Rows from block 7 of the image encoder, named by matrix and row number. Rows with one number belong to one channel. Each number is 128 + 32 x the weight over the matrix's rms, rounded and kept within 0 to 255. All counts start at 0. Numbers have three digits each.
# convs1: first pointwise conv (encoder.blocks.7.convs.1.weight, 640x640x1x1), inputs 256-319
# convs3: second pointwise conv (encoder.blocks.7.convs.3.weight, 640x640x1x1, transposed), outputs 256-319
convs1.64:111109137129095092118115169146159110112111125105096095125112177141138109150126077116122118163114143153076146140143101109123127178106092128110122125136145140136152124088142118102130140121164141
convs3.64:170112158187122133177129144151114110167185126131148171155130102152143170139167158111152137129168109133111181142145154135084129148073103128141065080137143116093135134107145083135100097122154114
convs1.65:088081147110082132085102106094115129108113088080180120151170149109171152115137151153090132128077099123094149120162120097160121120090097111097142141067123089130152156103169183150134134122167154
convs3.65:086129131122151136160114068113085116197140092149106134126164108113130139162129136157078136135099124107100128138096070144117108057141129133125136122119081130109099123112104093107120087144134069
convs1.66:124181106171175093113123074109091143144147158141176116089087153123091129083078158096126133127185084157109093165096109099123112120158141119081150145089211133182149120115083062111138110135107166
convs3.66:101072137087107131124118125089112121129076147114185149131116086163123073157172115094077152128116117115186096136070107087119120093094096157128146120123082099171158145073100128154142151135139140
convs1.67:120142085109185152128179139131142114149127150154082158111154123078083121158190110137098182179166151083158118124160131163149101131110157122141122139106124117172187125122121130087070094135108119
convs3.67:108137128179103079149141164094121097107153047095118094128081179134102093165132087080130103112102088130159090154109151115120066152175127118152108121136151132147147159095078142144092122142060150
convs1.68:075130141122148102155168141124170110178135141126174127099143134150127102108145168139101087082081142100121115127109138127147142141080144088119136134142142126147166146110126206127114133132152108
convs3.68:038136109100115104138106121151146112149147155127177106125160145099176114092092101117065174120116097133103028129131179112130130150132114152131158178138099160140059117118169138105164127125149128
convs1.69:142140107163158150113093149143163147092147117134121139120124103073120145125108126128162087187114132104122091096087140076129090074125131113126107148086134102161130126159108119146124093129188153
convs3.69:103135138101090108135134090120168175124124082116094088092109148144114123104134129147108121121118108110168114073091142118136132138106080164125113107130111100118087086151110149134094120070086159
convs1.70:111097135102140101138110096134118119096137121185076127203133170139108151072111110142153129121096089128122094145120154109160089086107109106149162108180132123090169107126114066161139105151058149
convs3.70:120034099122133118119143094124094097085114138155104119189064112161087134091140143122133090109165099157151138154136127131115129147159091130114162075068146086140128170133123120128106124083157093
convs1.71:151127160173059116109113190178126162166135186120157089213092166109154125142218139126142125115107109116180070161147141100078162149097102121146129116158162101112172141134124159141133138133158144
convs3.71:105128104153140117163150101156165107145133228148106156150108126133117099117103116181103119074118119128100173150137120128124118129170104155114116156086091080100141134150115140142120120145124093
convs1.72:122154109081123118173158170103135061157117127066114117133119142108135094123084062156130112067100151072087115090172135129154129075144176141123193125149146149081116096071162159173137126135148139
convs3.72:094111132143161147181174125189109108087145100143119109109119159188136108160118142193096130152121114117141149139125105120196095096150124129114091128133133139106100059206109139180152164108139149
convs1.73:081152096093059133156106149174112143131145104102193131189150098181162108134164098150024167112119131128123035122193138100141171047072164073184126172127136147165116141082187149188105087170134132
convs3.73:123080103130121103141103073150095136191114100176108127139131136091152111113098114126112181145107161082052159089255171117157117138110139114000199106154090161161115127138211138141082155149060142
convs1.74:163090102125061095072100131166100103118098092150124152196116171128153170053136146117110102127094125126124117173131116107122102075059106155125131158139145148159132150102126121112070100139078158
convs3.74:112158126136188140113156103147078109147135138085088119058174144132174128178110172176124170169135127119117122114131147125111074151128160084126127132187140074103151051126174119154115120144128112
convs1.75:120146124078077119063072136117106102124148149155143120106115159126090153103140091119106084164094148128146176138131115170113097107138142112184110154113150139124102139147195130131126128131123116
convs3.75:124090128172096121185112104114117084124122157135096118181093123149184111098096153100088147129170117161134139136148140141163113119153163124115105085104144133104126159083135164104134133148096128
convs1.76:075142162148105120110173106086120183127130159155156130194097111093129160171083135156166132165115178137148081141130136087148134093125083171060052114122050200173117192133090114087093110131104127
convs3.76:180163126107093086146139169153115118127132162198103190109166118125093175126155153154040151126197179162111107143172126223080119104092064209133186103195134065125170126072104127096097118122158110
convs1.77:117122155145119132118169139140120130119103134098129065193118162171086116147085104128168088074160122099074124169101096206205110106099144086107206092175133181105096107092108175130182141184124181
convs3.77:164105104085163165126160165092133168129126191176164156153154138144099181134107153141172154208158172167075139119131200187135113170085100220148133115142217083149122155147124065136061109157168066
convs1.78:144115124177172115112063173192135170134123134135157109147152122098122147137215123118073114134127178204108140153121087139123125080081047180144189119113111110124150106180117108113138119184190148
convs3.78:121097078139113136126180166141082119104180178144087135163161106078104118149124099130158179194092202174121095104120134158150170145152121160107121116149135159081064183137081091147071098138131125
convs1.79:124104065132053103109123120137186154106141123157111125126169139130064115153136124103081137125089136097078190136160103160103114025128135186046114175099147098130099098173205143109194162137177122
convs3.79:084122109103138092172115102130129108078083181128113079120103076136152142125088165158108134158196147235148041153119136164156133056076110130116158125120101132046158080150094140127115067151111130
convs1.80:107147191117107142119088135135071126148146179114074127080066142153160147161145083108113115123047132123209138130132146070114153127100138107091084157150091136234164121096139116060115126131117104
convs3.80:148143149097100091113121115185125161156117095142055118177102114105147175072146148109168119115157145063117167105139143127104123104151181123039149148089063139052104147155135153107188095109129127
convs1.81:111177148176192111100105134155145112093157148136120127154125192166123166141147118086134037119124131068177067143142137128132098142111146158137138133104116151128110123091172174158107156101127128
convs3.81:085095141141161092135109074123148109166183146146148154147101112107136134154123135120073119121180137094125092119106123144067108099080166099180120097097136115136132102086147111139123118108136094
convs1.82:166103122177123154136138127147108117174127119102145108124131081159170195183174097073106079178137185149255155182127193131106161124122133149107112142117103091141191144144145147079137093175112121
convs3.82:199138131153187134078157173073115106108147164124178175131188161162160105120120130148121122158112129110096117099143163070163167197093118110131158155145207132143095184144208136136094102136192148
convs1.83:050158148122103112206182139117154169135137100149141136137141094138110114100100094112072148092163160138118161183137123115160123123114196111164155170100160108104141120168132166132095094102125174
convs3.83:072148146181136107163082108068157122059209093115126114132133135084105123131149188075099148131163043124183140183103081087114071154149204112120187082183072064125126141131138190093075188127108096
convs1.84:121085135083122108063158112143172140175122100124104093120121170121131119133174166114106124093126199166130150157125110150126090112137158124167114040167109092101096108120107141141130114112096148
convs3.84:147125123145132098078132142074155140184231134130075142123146127106120128109199203109164163127065104073116162113110153183186104075110100068109167160144100142125079056127124076104104139104171138
convs1.85:135142122108043078072111147069109127135116136150128074064112100159153102133113125122107123145116125100159172140122112130078119147141109155031160147189104122096123133122167108148126121080139124
convs3.85:155139078076127148140140130131152181105148112145182130137152148126127141089102165120159126135117131110136104125127108098156099135125125146099183079133088131177144092151145155080126110107118121
convs1.86:163108107145112109128202102145140151104119072132062158110111117142110136159134117136117069115147122146146197150140092090168190122154109179155156145147104093112121179048111159134146174128107112
convs3.86:094189124112123097103153097148119145091000126175150099193167168112147138152154163069095145071140161127203101151164124168112104128130115145168174121164155124151122201172134182124174102114145121
convs1.87:230127140115152098075155103153122098187102134139167074171109180115127160165111210150160116138110116161054136100115090127112198093128129148165147160198108099109138114138137089149067150162134099
convs3.87:172124120167100095113095168112081101143153205094068147120107087123155178119160170134085074234177153195127166128144125170104173132103054126147184125107216144109166122066159049154158123138194210
convs1.88:154144111116108118135165102096176107168156137112161159156135159139073141101080152112098156093128139090063165101095134184151117137121144119135160145150080114150102050124120202128157157152155097
convs3.88:100096034123120141103138137062211170126163083136049163134165124147143069145105157137117129189054122202166094156110110146129070102091154193206151108137128143119125101142163133142097112102148131
convs1.89:090195142098156116088127104131153129109141187063129137083166134187169103145156143120154133129135133144073179095149104187117093125182175152147166097127093176099153159131182177091102158156169130
convs3.89:117091133135138091151091135154141109148096179084169116176106100065162099173113121167115077174190134185043080164113098101164146062131112209154138104134191145119142082085116056168113192160172118
convs1.90:107108144145141117099081159100156118144126165086095146125091146168132152111143169154117097146124113137142101120115170128124114168120155119149153119057106147166121140089139163178121111142088101
convs3.90:092100160111123081124148120107160077108166155079122091079126078152230102144102099147077145131103050116127141145142165140116118152077170064162095122156138133140064107155210154117130089095105148
convs1.91:138107184112103120115108128063186148118134137157149192144110179154137167133127181156195126140153121104157099078153160091137116092120178094155109139157092181139158139126152084096121111150141074
convs3.91:165122102135188088205165140162124089155130175102110151103131143143134133175116108176078161160164102095149163132171144181096138168136174051166125126151135158114172130122099135169168101106169114
convs1.92:146051197128226076141097116110110130111133167125129120125109168130093181165123148146163156123109132148157160160169131172154164109121081163109170127069119117172166114156120141097142098098134088
convs3.92:116091100153152155070130138088153126063129083156063142071103116128217140132093114130085108201152163196137134165143102147096132000128146151159117122138146128097089027134178091167128127062102149
convs1.93:124169085131124170105123137104152105153155158122145139115133144114162190121155141169117131124075094121098238104181128054148109139138174165120153146124145094201181107086147058123171135117181172
convs3.93:120063088165107105103156154151099126125090093071090077040153134161158073173130174192151100149172146194116067190094079076196130116071125097109000088150092106085176077059089037203132157134118143
convs1.94:058140116113111118098130133147148132061121122137106125137131117161167099173125143132139135105123167144104155141196128165098118154143111146144131127098041191120102096129169045041135109170111130
convs3.94:099127130137130097104155153129113126090095108151042144132151164108131169141118120145190174146110170167160146096172145149120181122137139093115145111153116134105150122169171113140111127107118135
convs1.95:136137147118145129107116098116097157133125114147123113190153163160056097149117119121107078101127148151100167087146133166139096165135176098166114106101197171117123134131112151187171108051076182
convs3.95:081086091126195158175128146191151116171130176105118134216156147162136090106162139162102085160170092176128189133113148128141113167153149195176155168162074114147133161131126126132159138107171107
convs1.96:082088155063121155164122146127160126093104155167096136127092160122127134121091062092172090150121114139154124171144114181113093161145104081168158141124127189119111133164138140162126100140062167
convs3.96:172156114074106189132134174207117104168106169166141126135169118044057152071129111194148184168147178135096110165115143158125169143151155120108113101126178155133168102132069075154157142165179054
convs1.97:112149186137139112121075124154135155135115160174150144159097126102150149137150151114096102094093194206146120079094103151119172124069164147152118134123118110092155134143086150174113140135101147
convs3.97:119119126151122110137108153052042093154175117146158142086111115126090121149157101087147106136106147107122108051115093121125142160105071146125113107135158116141118130124138106118071149094132095
convs1.98:141138145113151148128188150109174126203132144122134107139113143150089131131125143178152093120126158092114149123111117146100142143121110111170120121084125117113122154137125130135135145140124111
convs3.98:107136129132097138110146122124134101144073112143119157131109100146134119102095131136163120118125134128161178153130133114154112108126149132115132115130125138157163150146140132136169131112137116
convs1.99:134117191070077123201197168160079089166121100103105135125136119186150134148123130119133096146135192093090161110143131128103080143090118156102122164161168157130143146129129134128128166147202154
convs3.99:157159123169093143144132124180076117113106166125104149116106149077149136076111105176130050151149196128090098153133111094136148120138130109122077099117169140058098093099142080201133163108177111
convs1.100:155123127075114162100150129144132119079133112089132155152119095153139131089101158119120156126154097045165107140111057186144097134112140064104157157131148176113078145099121190212087091157109154
convs3.100:090084166062184118089066111153120175158111112131081141069110129126152124152165105104087115058121060188131123094126115106084093088116098084171149108113166102098094113083111125155084133141098137
convs1.101:089119203098108121126146084173094094167132186127097141138146175105087136096098134146195156094195123109156054129102146131162121093188165015145156110143117079129168123119121096087121092140120112
convs3.101:147120091112120145108162151082140113104068149145130091152101090079077109108099085119158089143082115129131166190072129148116131158139085206152119091107135116133076147128079092103142140101142089
convs1.102:139202116156133146107205099150172137151114153113109165157139176108137127150143156090116097118164089111081151096202157110112126096129145080138116136184146113062184108120137149102132119163108184
convs3.102:199141071167191192146104156136106193174105168175207132146152183156113080100175155126066153181111134135119099024157134148095173169128109149147166130156124136085107208137111113143103125152195116
convs1.103:165150154062186156115138126134089106148126129158174155142131153134131121094101145131161165093145118126163132093107180154104057179056164184128083123129151088107133144129117117163158136143133124
convs3.103:137102100152097074215161031146137156148075099079035159176096153105054179121142121156112111154076127164126186077155133188110142067154110103106135112118133124140178095107108122125160111124133130
convs1.104:128131144124158155140159174147151092168144080122163169106108152144155107120100055215125108152146119136071095128130171113076123070083146123143142113204129110155059148142140129134086091090080107
convs3.104:136140137110129079140102146168154106112132121116159092111084099105068093159074153137117117137119121140168152143076129158128100125113136097141129108131089103090126146157080156126147090144101127
convs1.105:195128141065177131185050109100083129045136129127131092120165086134092156085210093151105146092197106083127093161109144120128184097072159149164132130154218147105121127130136095142053110162072144
convs3.105:147139148222171204110098112146132075125115164194146110112128142154124147142219122132086166056135156145124104090103166165134128100117049134176154156146134143113140120103124132162122123096118197
convs1.106:137129051140122151137188122189152144110113130116137164193150160113132188131128140117149130134126118125099104129064154165096103151072171138161170094102144167147139088120146086146108153110105156
convs3.106:125180099174148068112093077169100175105102121128101220111130101092121173093128173174160109136140133121180102134122157128160119072146179094163136121100076141155194154077155167164131178121166158
convs1.107:117150160110134129136117074135146099189152143072108163077161152144090125088151153090155168189140138101086060093103096130127059210091100174111098110131178111142138163164097126160119156139143141
convs3.107:163157071133112164163087116113114090150113204130143133120104146103157144106133151099112146117126172215089105098110083126133140101161110121110119099132086106081160114085106144158155105124100131
convs1.108:157128141124137136102117161090099124115139169177147176115154145142131125206203098149140196166057119130115111135161108170081132138074112108129153129144033182161126138111156099198122094123110104
convs3.108:092089109170149097142106042132094117211151160118142081068158078175083151114129162134063115107173094156055118210134154071148113117100147107155181110145107075103072133075129100160092176185132127
convs1.109:132118138172179123128169156116164161120155099160149147055139141128134132127107148152164122153143143170169134119126125128128088068131148113118146139119156114142156159136127155151184138159101112
convs3.109:116125102201099116183181124170128144142157123094136166154146139166127125121163133127115132121112151154075148137123129165107139115099161130132114119150155116124158080162091129140173111122123099
convs1.110:102111139108132082140172122174099120188138109140114133184149109155119129125156171136084108135102133091157096123150107155122156100131139141146137137133144141095110160154141102207132117156127182
convs3.110:111127128161123086147134147075137100192115079149115124154095151083102142101105135087109099105136112171107152121101146101162117099138165112167140114127062139123143140181082096164110148087096124
convs1.111:131151173117166147108113157089106161101141145142113048156136138123146140163125113121059091104144113161112127113139172158100172182089167100143171170109031109131152116140165125068145149112139167
convs3.111:142166130086154097067143130163106189077090125125116084150155134126093122068153085168150149120039127131162137112174181118202198151165124175111183118098108107129169191166124160152166184086148127
convs1.112:138084161125119167079126141140127131115096138144219134095128124121128152178134087093114110117118118073120046146068138136085096120121133066115138130109088163122192243123121133181128095169075165
convs3.112:195137063130143131174125184119136165117108144152099141121137150093119126060149121121126111193124195230114081149104129135201166072136113186109144102137190137116158128135128095134161150175153126
convs1.113:106123131100072150060132167078119135116114111195152055146098171146140124104161106104134109129050180158159084136160152145126144106167167136121163141191134068118140180153142162214160134123114121
convs3.113:137162138112102156084147137119059128151138101148120143110150113134136130121160116115147133095133095082064142125106183122090123126099125102137097154119122152189153146104116127195137128089154145
convs1.114:139140110121082132107152125130136100149126125068127099126140098122123127120093140111093143115120157129137104138119129122141117089140101145117122139104136110121132127129119123202122126157148133
convs3.114:085156128099123088135103090134136166108143145115169103131113126109145139129131138134082136128107146132177123172153119105142094121153158141152125098120136119162121139155161133142108129103130125
convs1.115:107155142131135113191141098107146142143150140136154058153154168120145081150120131131121176185161132178146113120106131070168141086082170059156162161115099108133074143133115123151154054105078149
convs3.115:139162176164151115146095118125145088101153110067154152096091164155140112157084131148144065110129104115199204107118084130132141133191132087130139114133106111077138149150137132119169120120080164
convs1.116:119198144115086085156148166094102120087140126105176112118117086156124137146131024108123133134154207067123085156163146156102061077126094142152136139118113208093045107145225040182140158113082145
convs3.116:115102111215201115140153115188105105136196088126112134075143175157193183155120128171100127122099116181070074074132166131156085098006139104084095038130137106118177121126130135161140170152152146
convs1.117:116084096130230087117137187116147185137117086137137119102101146064114087100115125122138136146220096080160099177144102080094096137109102096117115119151198159165121118141138117124148105103131125
convs3.117:129109127148147188116152200071140105122169096121139156114138142157174126182130144106059159169142147151149100144143144148091140130128136104110150154179127125149182085126164131079130149134152145
convs1.118:174164223106160110167076073121127079132167113155181100129151167131132166165084115130107118225103182160127128096068164103122104126133145185116139076117115163089183237120144117135208143172097156
convs3.118:192123164085137179116106154019092116083119126063151097100124137089136151105097138085180142074142099148137160118079104126113099141203189139075070129145079044137106159166099109033182146154105073
convs1.119:129141132067138161069044152092121093177134147113135134133124140132142138171133134126076139101126125097148123130160107191160132117130159096202195165128133172096080103071119122156146082123123131
convs3.119:115138185139140075137073119085097090178167130158139126099096161104139113089150086100104108072134043176138078126099196121175120107120082088154161111123138107091073107071119142098063121137079130
convs1.120:144152168131181148158093133156129122139135125175142150165128118089170134104113115073112084147067110167138190117128117100151124123065102153122110130116137151190107180118124174102115107093068143
convs3.120:107094166122160113180090099127181142192149114126175119124148182185128099165123148116127089124173136135178140160130101126118137181087121123155140094142110104129182108083135168110141109123118088
convs1.121:163130126165139117127155125165162171141122075113193133104122101108143140110103132112080122190133121129119096160159098156132167126111130167153082174109171125164090152142094139145149121149142186
convs3.121:126089159157162165144147145116087100115115106097142126171090141176082152129129194119163099164119146139165144130128086156068132115146146144140120116105060079098171160132059139122163090107132103
convs1.122:103151073130064129129175127106092122171159099162140098213102100156094176060162146146185114086176124105096076155126108153148127114100143156127130111163147153140148113148115086140167135110063121
convs3.122:099148139155128117102103103134118110145138112112101080120145155182127092122110120113112129145166098172119082066175120153100094178146204147116179144121134116103158110124131127119136164125165114
convs1.123:147153123092141171117152144140171183109119122184180128136103167112124121114087127166138044075118110135051051160132160033150114127136125115183219169056162135125089128144114111127106110152107133
convs3.123:158076149062084156154155143080184133156144191189165066104175160189160068120109126079115153074139139123164111127148097094039080163085067125194132104167165104117074153113205090087119131107126101
convs1.124:142079126083194122096154119167104127075119147075099126097128091075115158108112172141114112158196198151133159164107148182133146140142187145036141120132137131168142109119095167150110156126136134
convs3.124:101095184128091145093112093098147137147137152156160170134089119090130114138124128154084145139111137082113174047055128136083147147155146145180132114097127175188191184095112156114142131119138128
convs1.125:133103150109155126112091200128170131095091118110126155186172173129142151122162149123103102103176119161131149140153158164148120155156116100125121134154125117132159137110140127110131135111106146
convs3.125:101123158141173154147197102137163134141132091121193104118195147150081121141162148113142125120145118107152091087112114102116124137082116152182121082160083100159150180157042149122134125073151116
convs1.126:123144100160127104103177149040147118086074110115075042171090079103157143120142094159190065118090126094139063112196124103097153074195093158089139112143103165082146087174130116131079132128164107
convs3.126:113141094108150062208108078135094101130156171092178187146116188210125102166105001049000066058164119128222117124125120163160081222092181212155051173130173130145118167124124159135102092182073111
convs1.127:131148169117120127101105159183087120188112114063119125119159069109107168152175100105129153086119131093056166115218107129190132129055154190107142105123099126125209188088152148077100188170145085
convs3.127:169094055154072151079093106089161088130087128103129091120114132141204043126149092116111063120101144089136137112155104110215064184114159132092120129105135098076183163102131099076188172099130117
convs1.128:109099108121133112149147149120102189156149138202108106088104120157118143192092078099143091107094116214160132147144093116138146129186156116156182112101062016116163145161150145169116162129118125
convs3.128:122118132143251074163143074066168111115132112169160090129203145091108161167118119117119174123146137143126039108138109142186052091081109153158096122184131157101141148177142068061107082134136123
convs1.129:129130143149200065122179150137131104160102100102142103088082054074155165132104170077108122168107169104082136123162123105123061072117083097147133153173147066086125111153140150117158145143139170
convs3.129:125101172147160136137132119111131132107172176146112119153133163176108120093160216128165135134123129117160172165084110135077117172115126165147070086096147097110098111106095133122164078134136123
convs1.130:155134121062186164138154064196193158096131114100131137148168195157166117202143119125159179097144116148111092108103111151146149117111199108136095151120168130128114134100212047082132129115087226
convs3.130:103089203152131066137185099095122031114151099046068128119083110074101114153123111140202100127062132061158134146123103122090110190139165039104166106089075148137206087121093161085137113134062124
convs1.131:147095106148137123140101144103128159193116113111085152110132135178162111083148128142147115105111143140092094134225121156175109161132106142154143098148154125111152150121176172108111108106060120
convs3.131:132135125106130154123104067132099134118062155130152109085084134154148114139132153130134114139186138153115087140169101134096107176109126122140087116083130131113161139081137128190118129137137111
convs1.132:122126128168056157147061094143140164081119167119152148158092116089131114059140153129161157166109130137170067106140112116195157123138109064100111125155163106070116142135141179161101105152145096
convs3.132:130124111124128123123191175143135119116119125093080104126138152070125109090092107145130093145136107090100123087091124125146122141134143135132124135143120133131111130187119089130142137131105154
convs1.133:068088161127159154165113173184109133156121096085155118133132120145143175142117116125131097138154169178151081071152111118107105096081112095130096076155078141160102171199118155115139159140165179
convs3.133:117132151130146085119151075130159143132136135105125113089112096083085094119122165146157099077128107080103153126119120116091137107130116076099112133109134119045149058110086078117127095061115154
convs1.134:166128116095149117117130138094199157055168118153147018100096163080157114119086195158159168123117107111094074049148106181133097168061149106122106150147141180125136151131177154113141095092083155
convs3.134:112106134168123081093092113125196167110158163131125076164149148036155091099076167093087116106104133128113115136131094095159147093121130104112166083122138070088112178084148136143131150164146095
convs1.135:080186174135109134175110121161161082108107106176095147108168081057126150104116111101111102217140130035100144127135173187158136120164172127111166110118142118055108123143133100089110102109079139
convs3.135:109137134176129131149166075060097192108147072140117047151084118125123153122098147084120096058070101159155125095102120109158095124128147125160166174115081162130119164106155109150128136097106200
convs1.136:134100145096140103132092137125136157122139117124088118084121090125119183150121106168134101125172102084101140122137140104090085142116168122089112130151117169095113128131149101112144142152078151
convs3.136:102101138110105107150122128083113103088109134178143159084107113170137133125094168142124137144131137138127118159125122136142148114112193118104129117106168089120136104118139132096141124135106082
convs1.137:119119146199122094142135155101078134191151119119135158130095161146145159136154179157112081130079169188157148152196140135099150095127176171132059150149127087098144136155161141156155102198111136
convs3.137:100124117079106105140046103078159143133135101095125119105143160096144099134140108106103161116107108122090073175129153114131109109119158152129138126171144135125151114087124117105079128133122141
convs1.138:058102170194133089073114151131119137170154134129115171182137115086133139158101153121110137154084052103144168176136108206112159195077121120111168148186124077141105130170120132098129074112110146
convs3.138:142089150129127132219108134144168027139063098135090118153069076139190131145115070117163100142125099085170149197151135097100107070090126116087099116098163189076118087115182082172098126159111107
convs1.139:144103090129172099086179156089108172097139098127135039121127128074143115163132127133167114156140114109113179130113136094101108116140131154151132161124146136086106134136163118123158138135150101
convs3.139:081129157179160147087162074103088078161204118084181114129092119144121129193112110139123099122156114140095136175119163112128149127142153076128124132126110152082088163188130128129129122149114161
convs1.140:128111167134152149129183102181133155171116109167080138148125119106088125077117141073090166103114047141115103129083162141135115156036110127144137107182127160156117119191087109221212084093142169
convs3.140:178100135081124156116101144131115071116112130138121154104095104118158159084070097124084112099149031119133110145111123075123134067141116076118135173109177109092078077144120090209140095093113145
convs1.141:107132163077168151138148138119085118157126089076117129160101144122145138161105126170093107126087109080120115119170106150102103119137173122110180178133109105117122158103170115195136140162125171
convs3.141:149144115102147127176201131159106127111106190131201157139138153116156086150112158180118136145141150089122149122138100132159154133173158141093118156123141127172126124160133160095165143149140137
convs1.142:138177121110151080114083129154112166128153087161170131144125154147085130116122137117133116079178126106145128095135100145127196129114151148198108120090132154120123125083157143171178127123176115
convs3.142:157124139106121078103139096082135112135129189156145136113120142125140083123175157099088096091090094168123064140121128118109079150135107138151164097149159148143169150148140089146125105088109095
convs1.143:122121123111147105116028173133095177066141148079077126141142091142083136148163158115124135171124099117151117118144127114098075137102109150135116090132108170220121121087162136147106121112094139
convs3.143:128187096136151131134125117124111170133165136167135082149152149142123133115115126090149139104105086133133116062122117161115130164106116129137107127148095091150157099115105147195105116118117163
convs1.144:099154165149140111094115102152139107193166073081160120138150109136136098137143106149087122174084120147123147175101146159085156145132102165152179128161185102114093149125121169085119130070174141
convs3.144:191158129071114161101141184198099140091183148170123115105122154110090148085113143211135106154120187116082101097136158112149166152160120132155092186123140151138179113212118145147162132156215098
convs1.145:127060102117107145138132166174104141141122069109150105126078156127167094129151140125103109151105194164142152176150162050132121147163168099158151131133186105126152174143139110083098179125146149
convs3.145:134171129133150126099153076112152128145138111185157098195190144079171148102164095111135156125136101176146112148177193089186108100150145091143140115167171145136146096164188195108080134102114150
convs1.146:093137114182098109057143225117115126140107103164104055104100166161127141167078137116132100141178155133146075180103153091063157157147141129118161136157119118131069135129122146210098119161106145
convs3.146:093147081111117072083095161143127149115091112156140085130173077120150139123104152123160131111128157157106110157078135169102115137144127131127099091154127122150163104132145135170090106114125148
convs1.147:140120162159167087134247100106145134158127095154153127072069041143183122169142133150099145158098173165145124116126097129110110121102201110112088118132129106133149123187096125116118121126079122
convs3.147:181117119096186090165064123102094140101104141184172147112122101104098151083120177104074119102117156162120046053128136108138147170120129139185142149182128154151144169103208162084063130173152128
convs1.148:136177147156118166113075111110121162130099127141104109159165161162083131144140125116090095127132151158081126122129112153113122139168133133156128115197102159161120150140192134112134125133114109
convs3.148:127154138095092124127178128106107124124102091129121139110080095206180136188104098120162093106112128152127074065135149082087113147096132156143106151130140119139157141115153115166123144094120108
convs1.149:108128121106158109116184115132114157147106120109118132072167152121155104074125131144134151148128092135125070118124083142102118090199161106104135105149189146134118135162148111112127103124156111
convs3.149:161083139067125090151134106120057145185099084120083126086137108154110127139095125077094161084100099093090102105169153127070168107134143133171136146174156121121148099069131119122100160126113075
convs1.150:056147160181133126141119116083100109154129117168117124137118195122110126112096031133068117147133133145109116131156141079136132137165081112099085139098145152123129198124169147063086142139166112
convs3.150:151107145089174131102099142147140144123104181207132208117143130146138146135134072143146167124213126083101117139142170117117140159103107154111142136121148144155154078085194124155110128145159115
convs1.151:114126196100142100086129178158113117127160118107139169103093100148138117074087081119211120113130169151103071141141127101178157138133139061131096114153135114142175129135140111118139129171136096
convs3.151:086129118096114099117150113156165181229105124136166151098153133113083127178128152129109128147168224080091154176121173125140162156113138135156154148131099138155092091114114114191168095161131144
convs1.152:131142088089096152096177124115145141129121164102188134148129162134113143081087078119084185112097064104082141127105138136069130137142143074114228111128125192135161131124129121103155069077125122
convs3.152:159161096130108096160090168156157139094117142127118141046138139104075115057121161086229153130049136109073171124075192113125115104137137080109168103154159063095159112112135080151115122079148126
convs1.153:108132175053120157060066164082146122097145158119093165101109122104153118157123122184102171151150147128223131132116155084164193181153102157160063073060129169121165141088118135079106092157149105
convs3.153:105092057089117065052110109153139182144158094092129113139101150177142133141110078137133121103126175128059094067214209139145137190080047138129167129102176198167097104133195128138106137127135196
convs1.154:073137177091096108168126075137087095161118125113108181084134168126088139103125101173155127139145110113149085129127139134128125145160118093139119082107144105164132118098120152164134124124140135
convs3.154:132171132149104104160158131151096099072153151125146123125154139143145102171099141123127164125142130097116134123173170146136099101170129068098134179155121155120145112164132085152119165161134162
convs1.155:144120116131153181147151106088199162112089049111198125134138115129188099153142115137148089114172185170133120141234167184104145124053153122173134088189145160130107179071180082088163106145092173
convs3.155:245136092121188139133119182080132088126152146118147173146131085117104089107112122092158100122087126079120135139167168125094197090170110104117163174122148191092132090152127082087105144132186134
convs1.156:078136141092091101132149082122046106158128210108124153100122123107128125157157107162143133111111125131160144152159138103151107255181106119037078086127080131100116139158155123112088195059129163
convs3.156:159104159091164165183143140119153157082114179131125136171114117156114154144114140104127075117113155181155136193112084109092143079090101171096168078177052135033086178170112141111140109118115086
convs1.157:142116127110141109131136135158140138110124123146091157126130100131100129152157199109124131188176165064176086082116177131126111136105132143148102145132119086204195170087139165098148142125121132
convs3.157:238139115144117193144065183157141152110137165098079119140133148116141103115121146147167127164134129119159140144129140062152188135094180121184077093125176092123105104135138104156109123181215170
convs1.158:158120181149134130215122093156069059124107089145156121144142121141150145100138171105131107098133205087106139072206119111105109128105097129076119154156153115110173143133223134129138127126115116
convs3.158:119080172114136147124097144088138109094162112102129097053132130125164080124090117073133117091127036136089032130183138156106166145095127080119133062153192120137121085131175159126053122125057154
convs1.159:119125193151108119160104148112085140048091133093157123192106155102161088142183147127115087121027148165173180093082174191152168114082136150154173161132097158074120149136122138147127155117128107
convs3.159:127120153102114115082126128179182181073113153161128120236129093134148120051149135142144140115153117164138150161109148106176143111168162142149083151099135125140085174117120162131165159175135169
convs1.160:133133106152108158115142099129151144118121115127145144216124169082146126128164172088132197141085115153110115137128110155137103151058113098136138130138099141201134115119142069140113133107138126
convs3.160:132088159137165125122128180104168149163148143128186100142137148171091080151172128115121113103161151099179141141163131144164130178152163156122142074103165119132176160138102139081135137092100095
convs1.161:079155161149125110092152132063144086129105135134098114112097106128129135125124120175131124161126120120079080108094152125166060113140118097088111143134047121130160147089097130161149144115133191
convs3.161:140149070102140150076176177136156199069101086167105116142130129131118186099165076136141099151147216177127167163139141120088157132152126169149150164093123169139112169149121083123099060166105133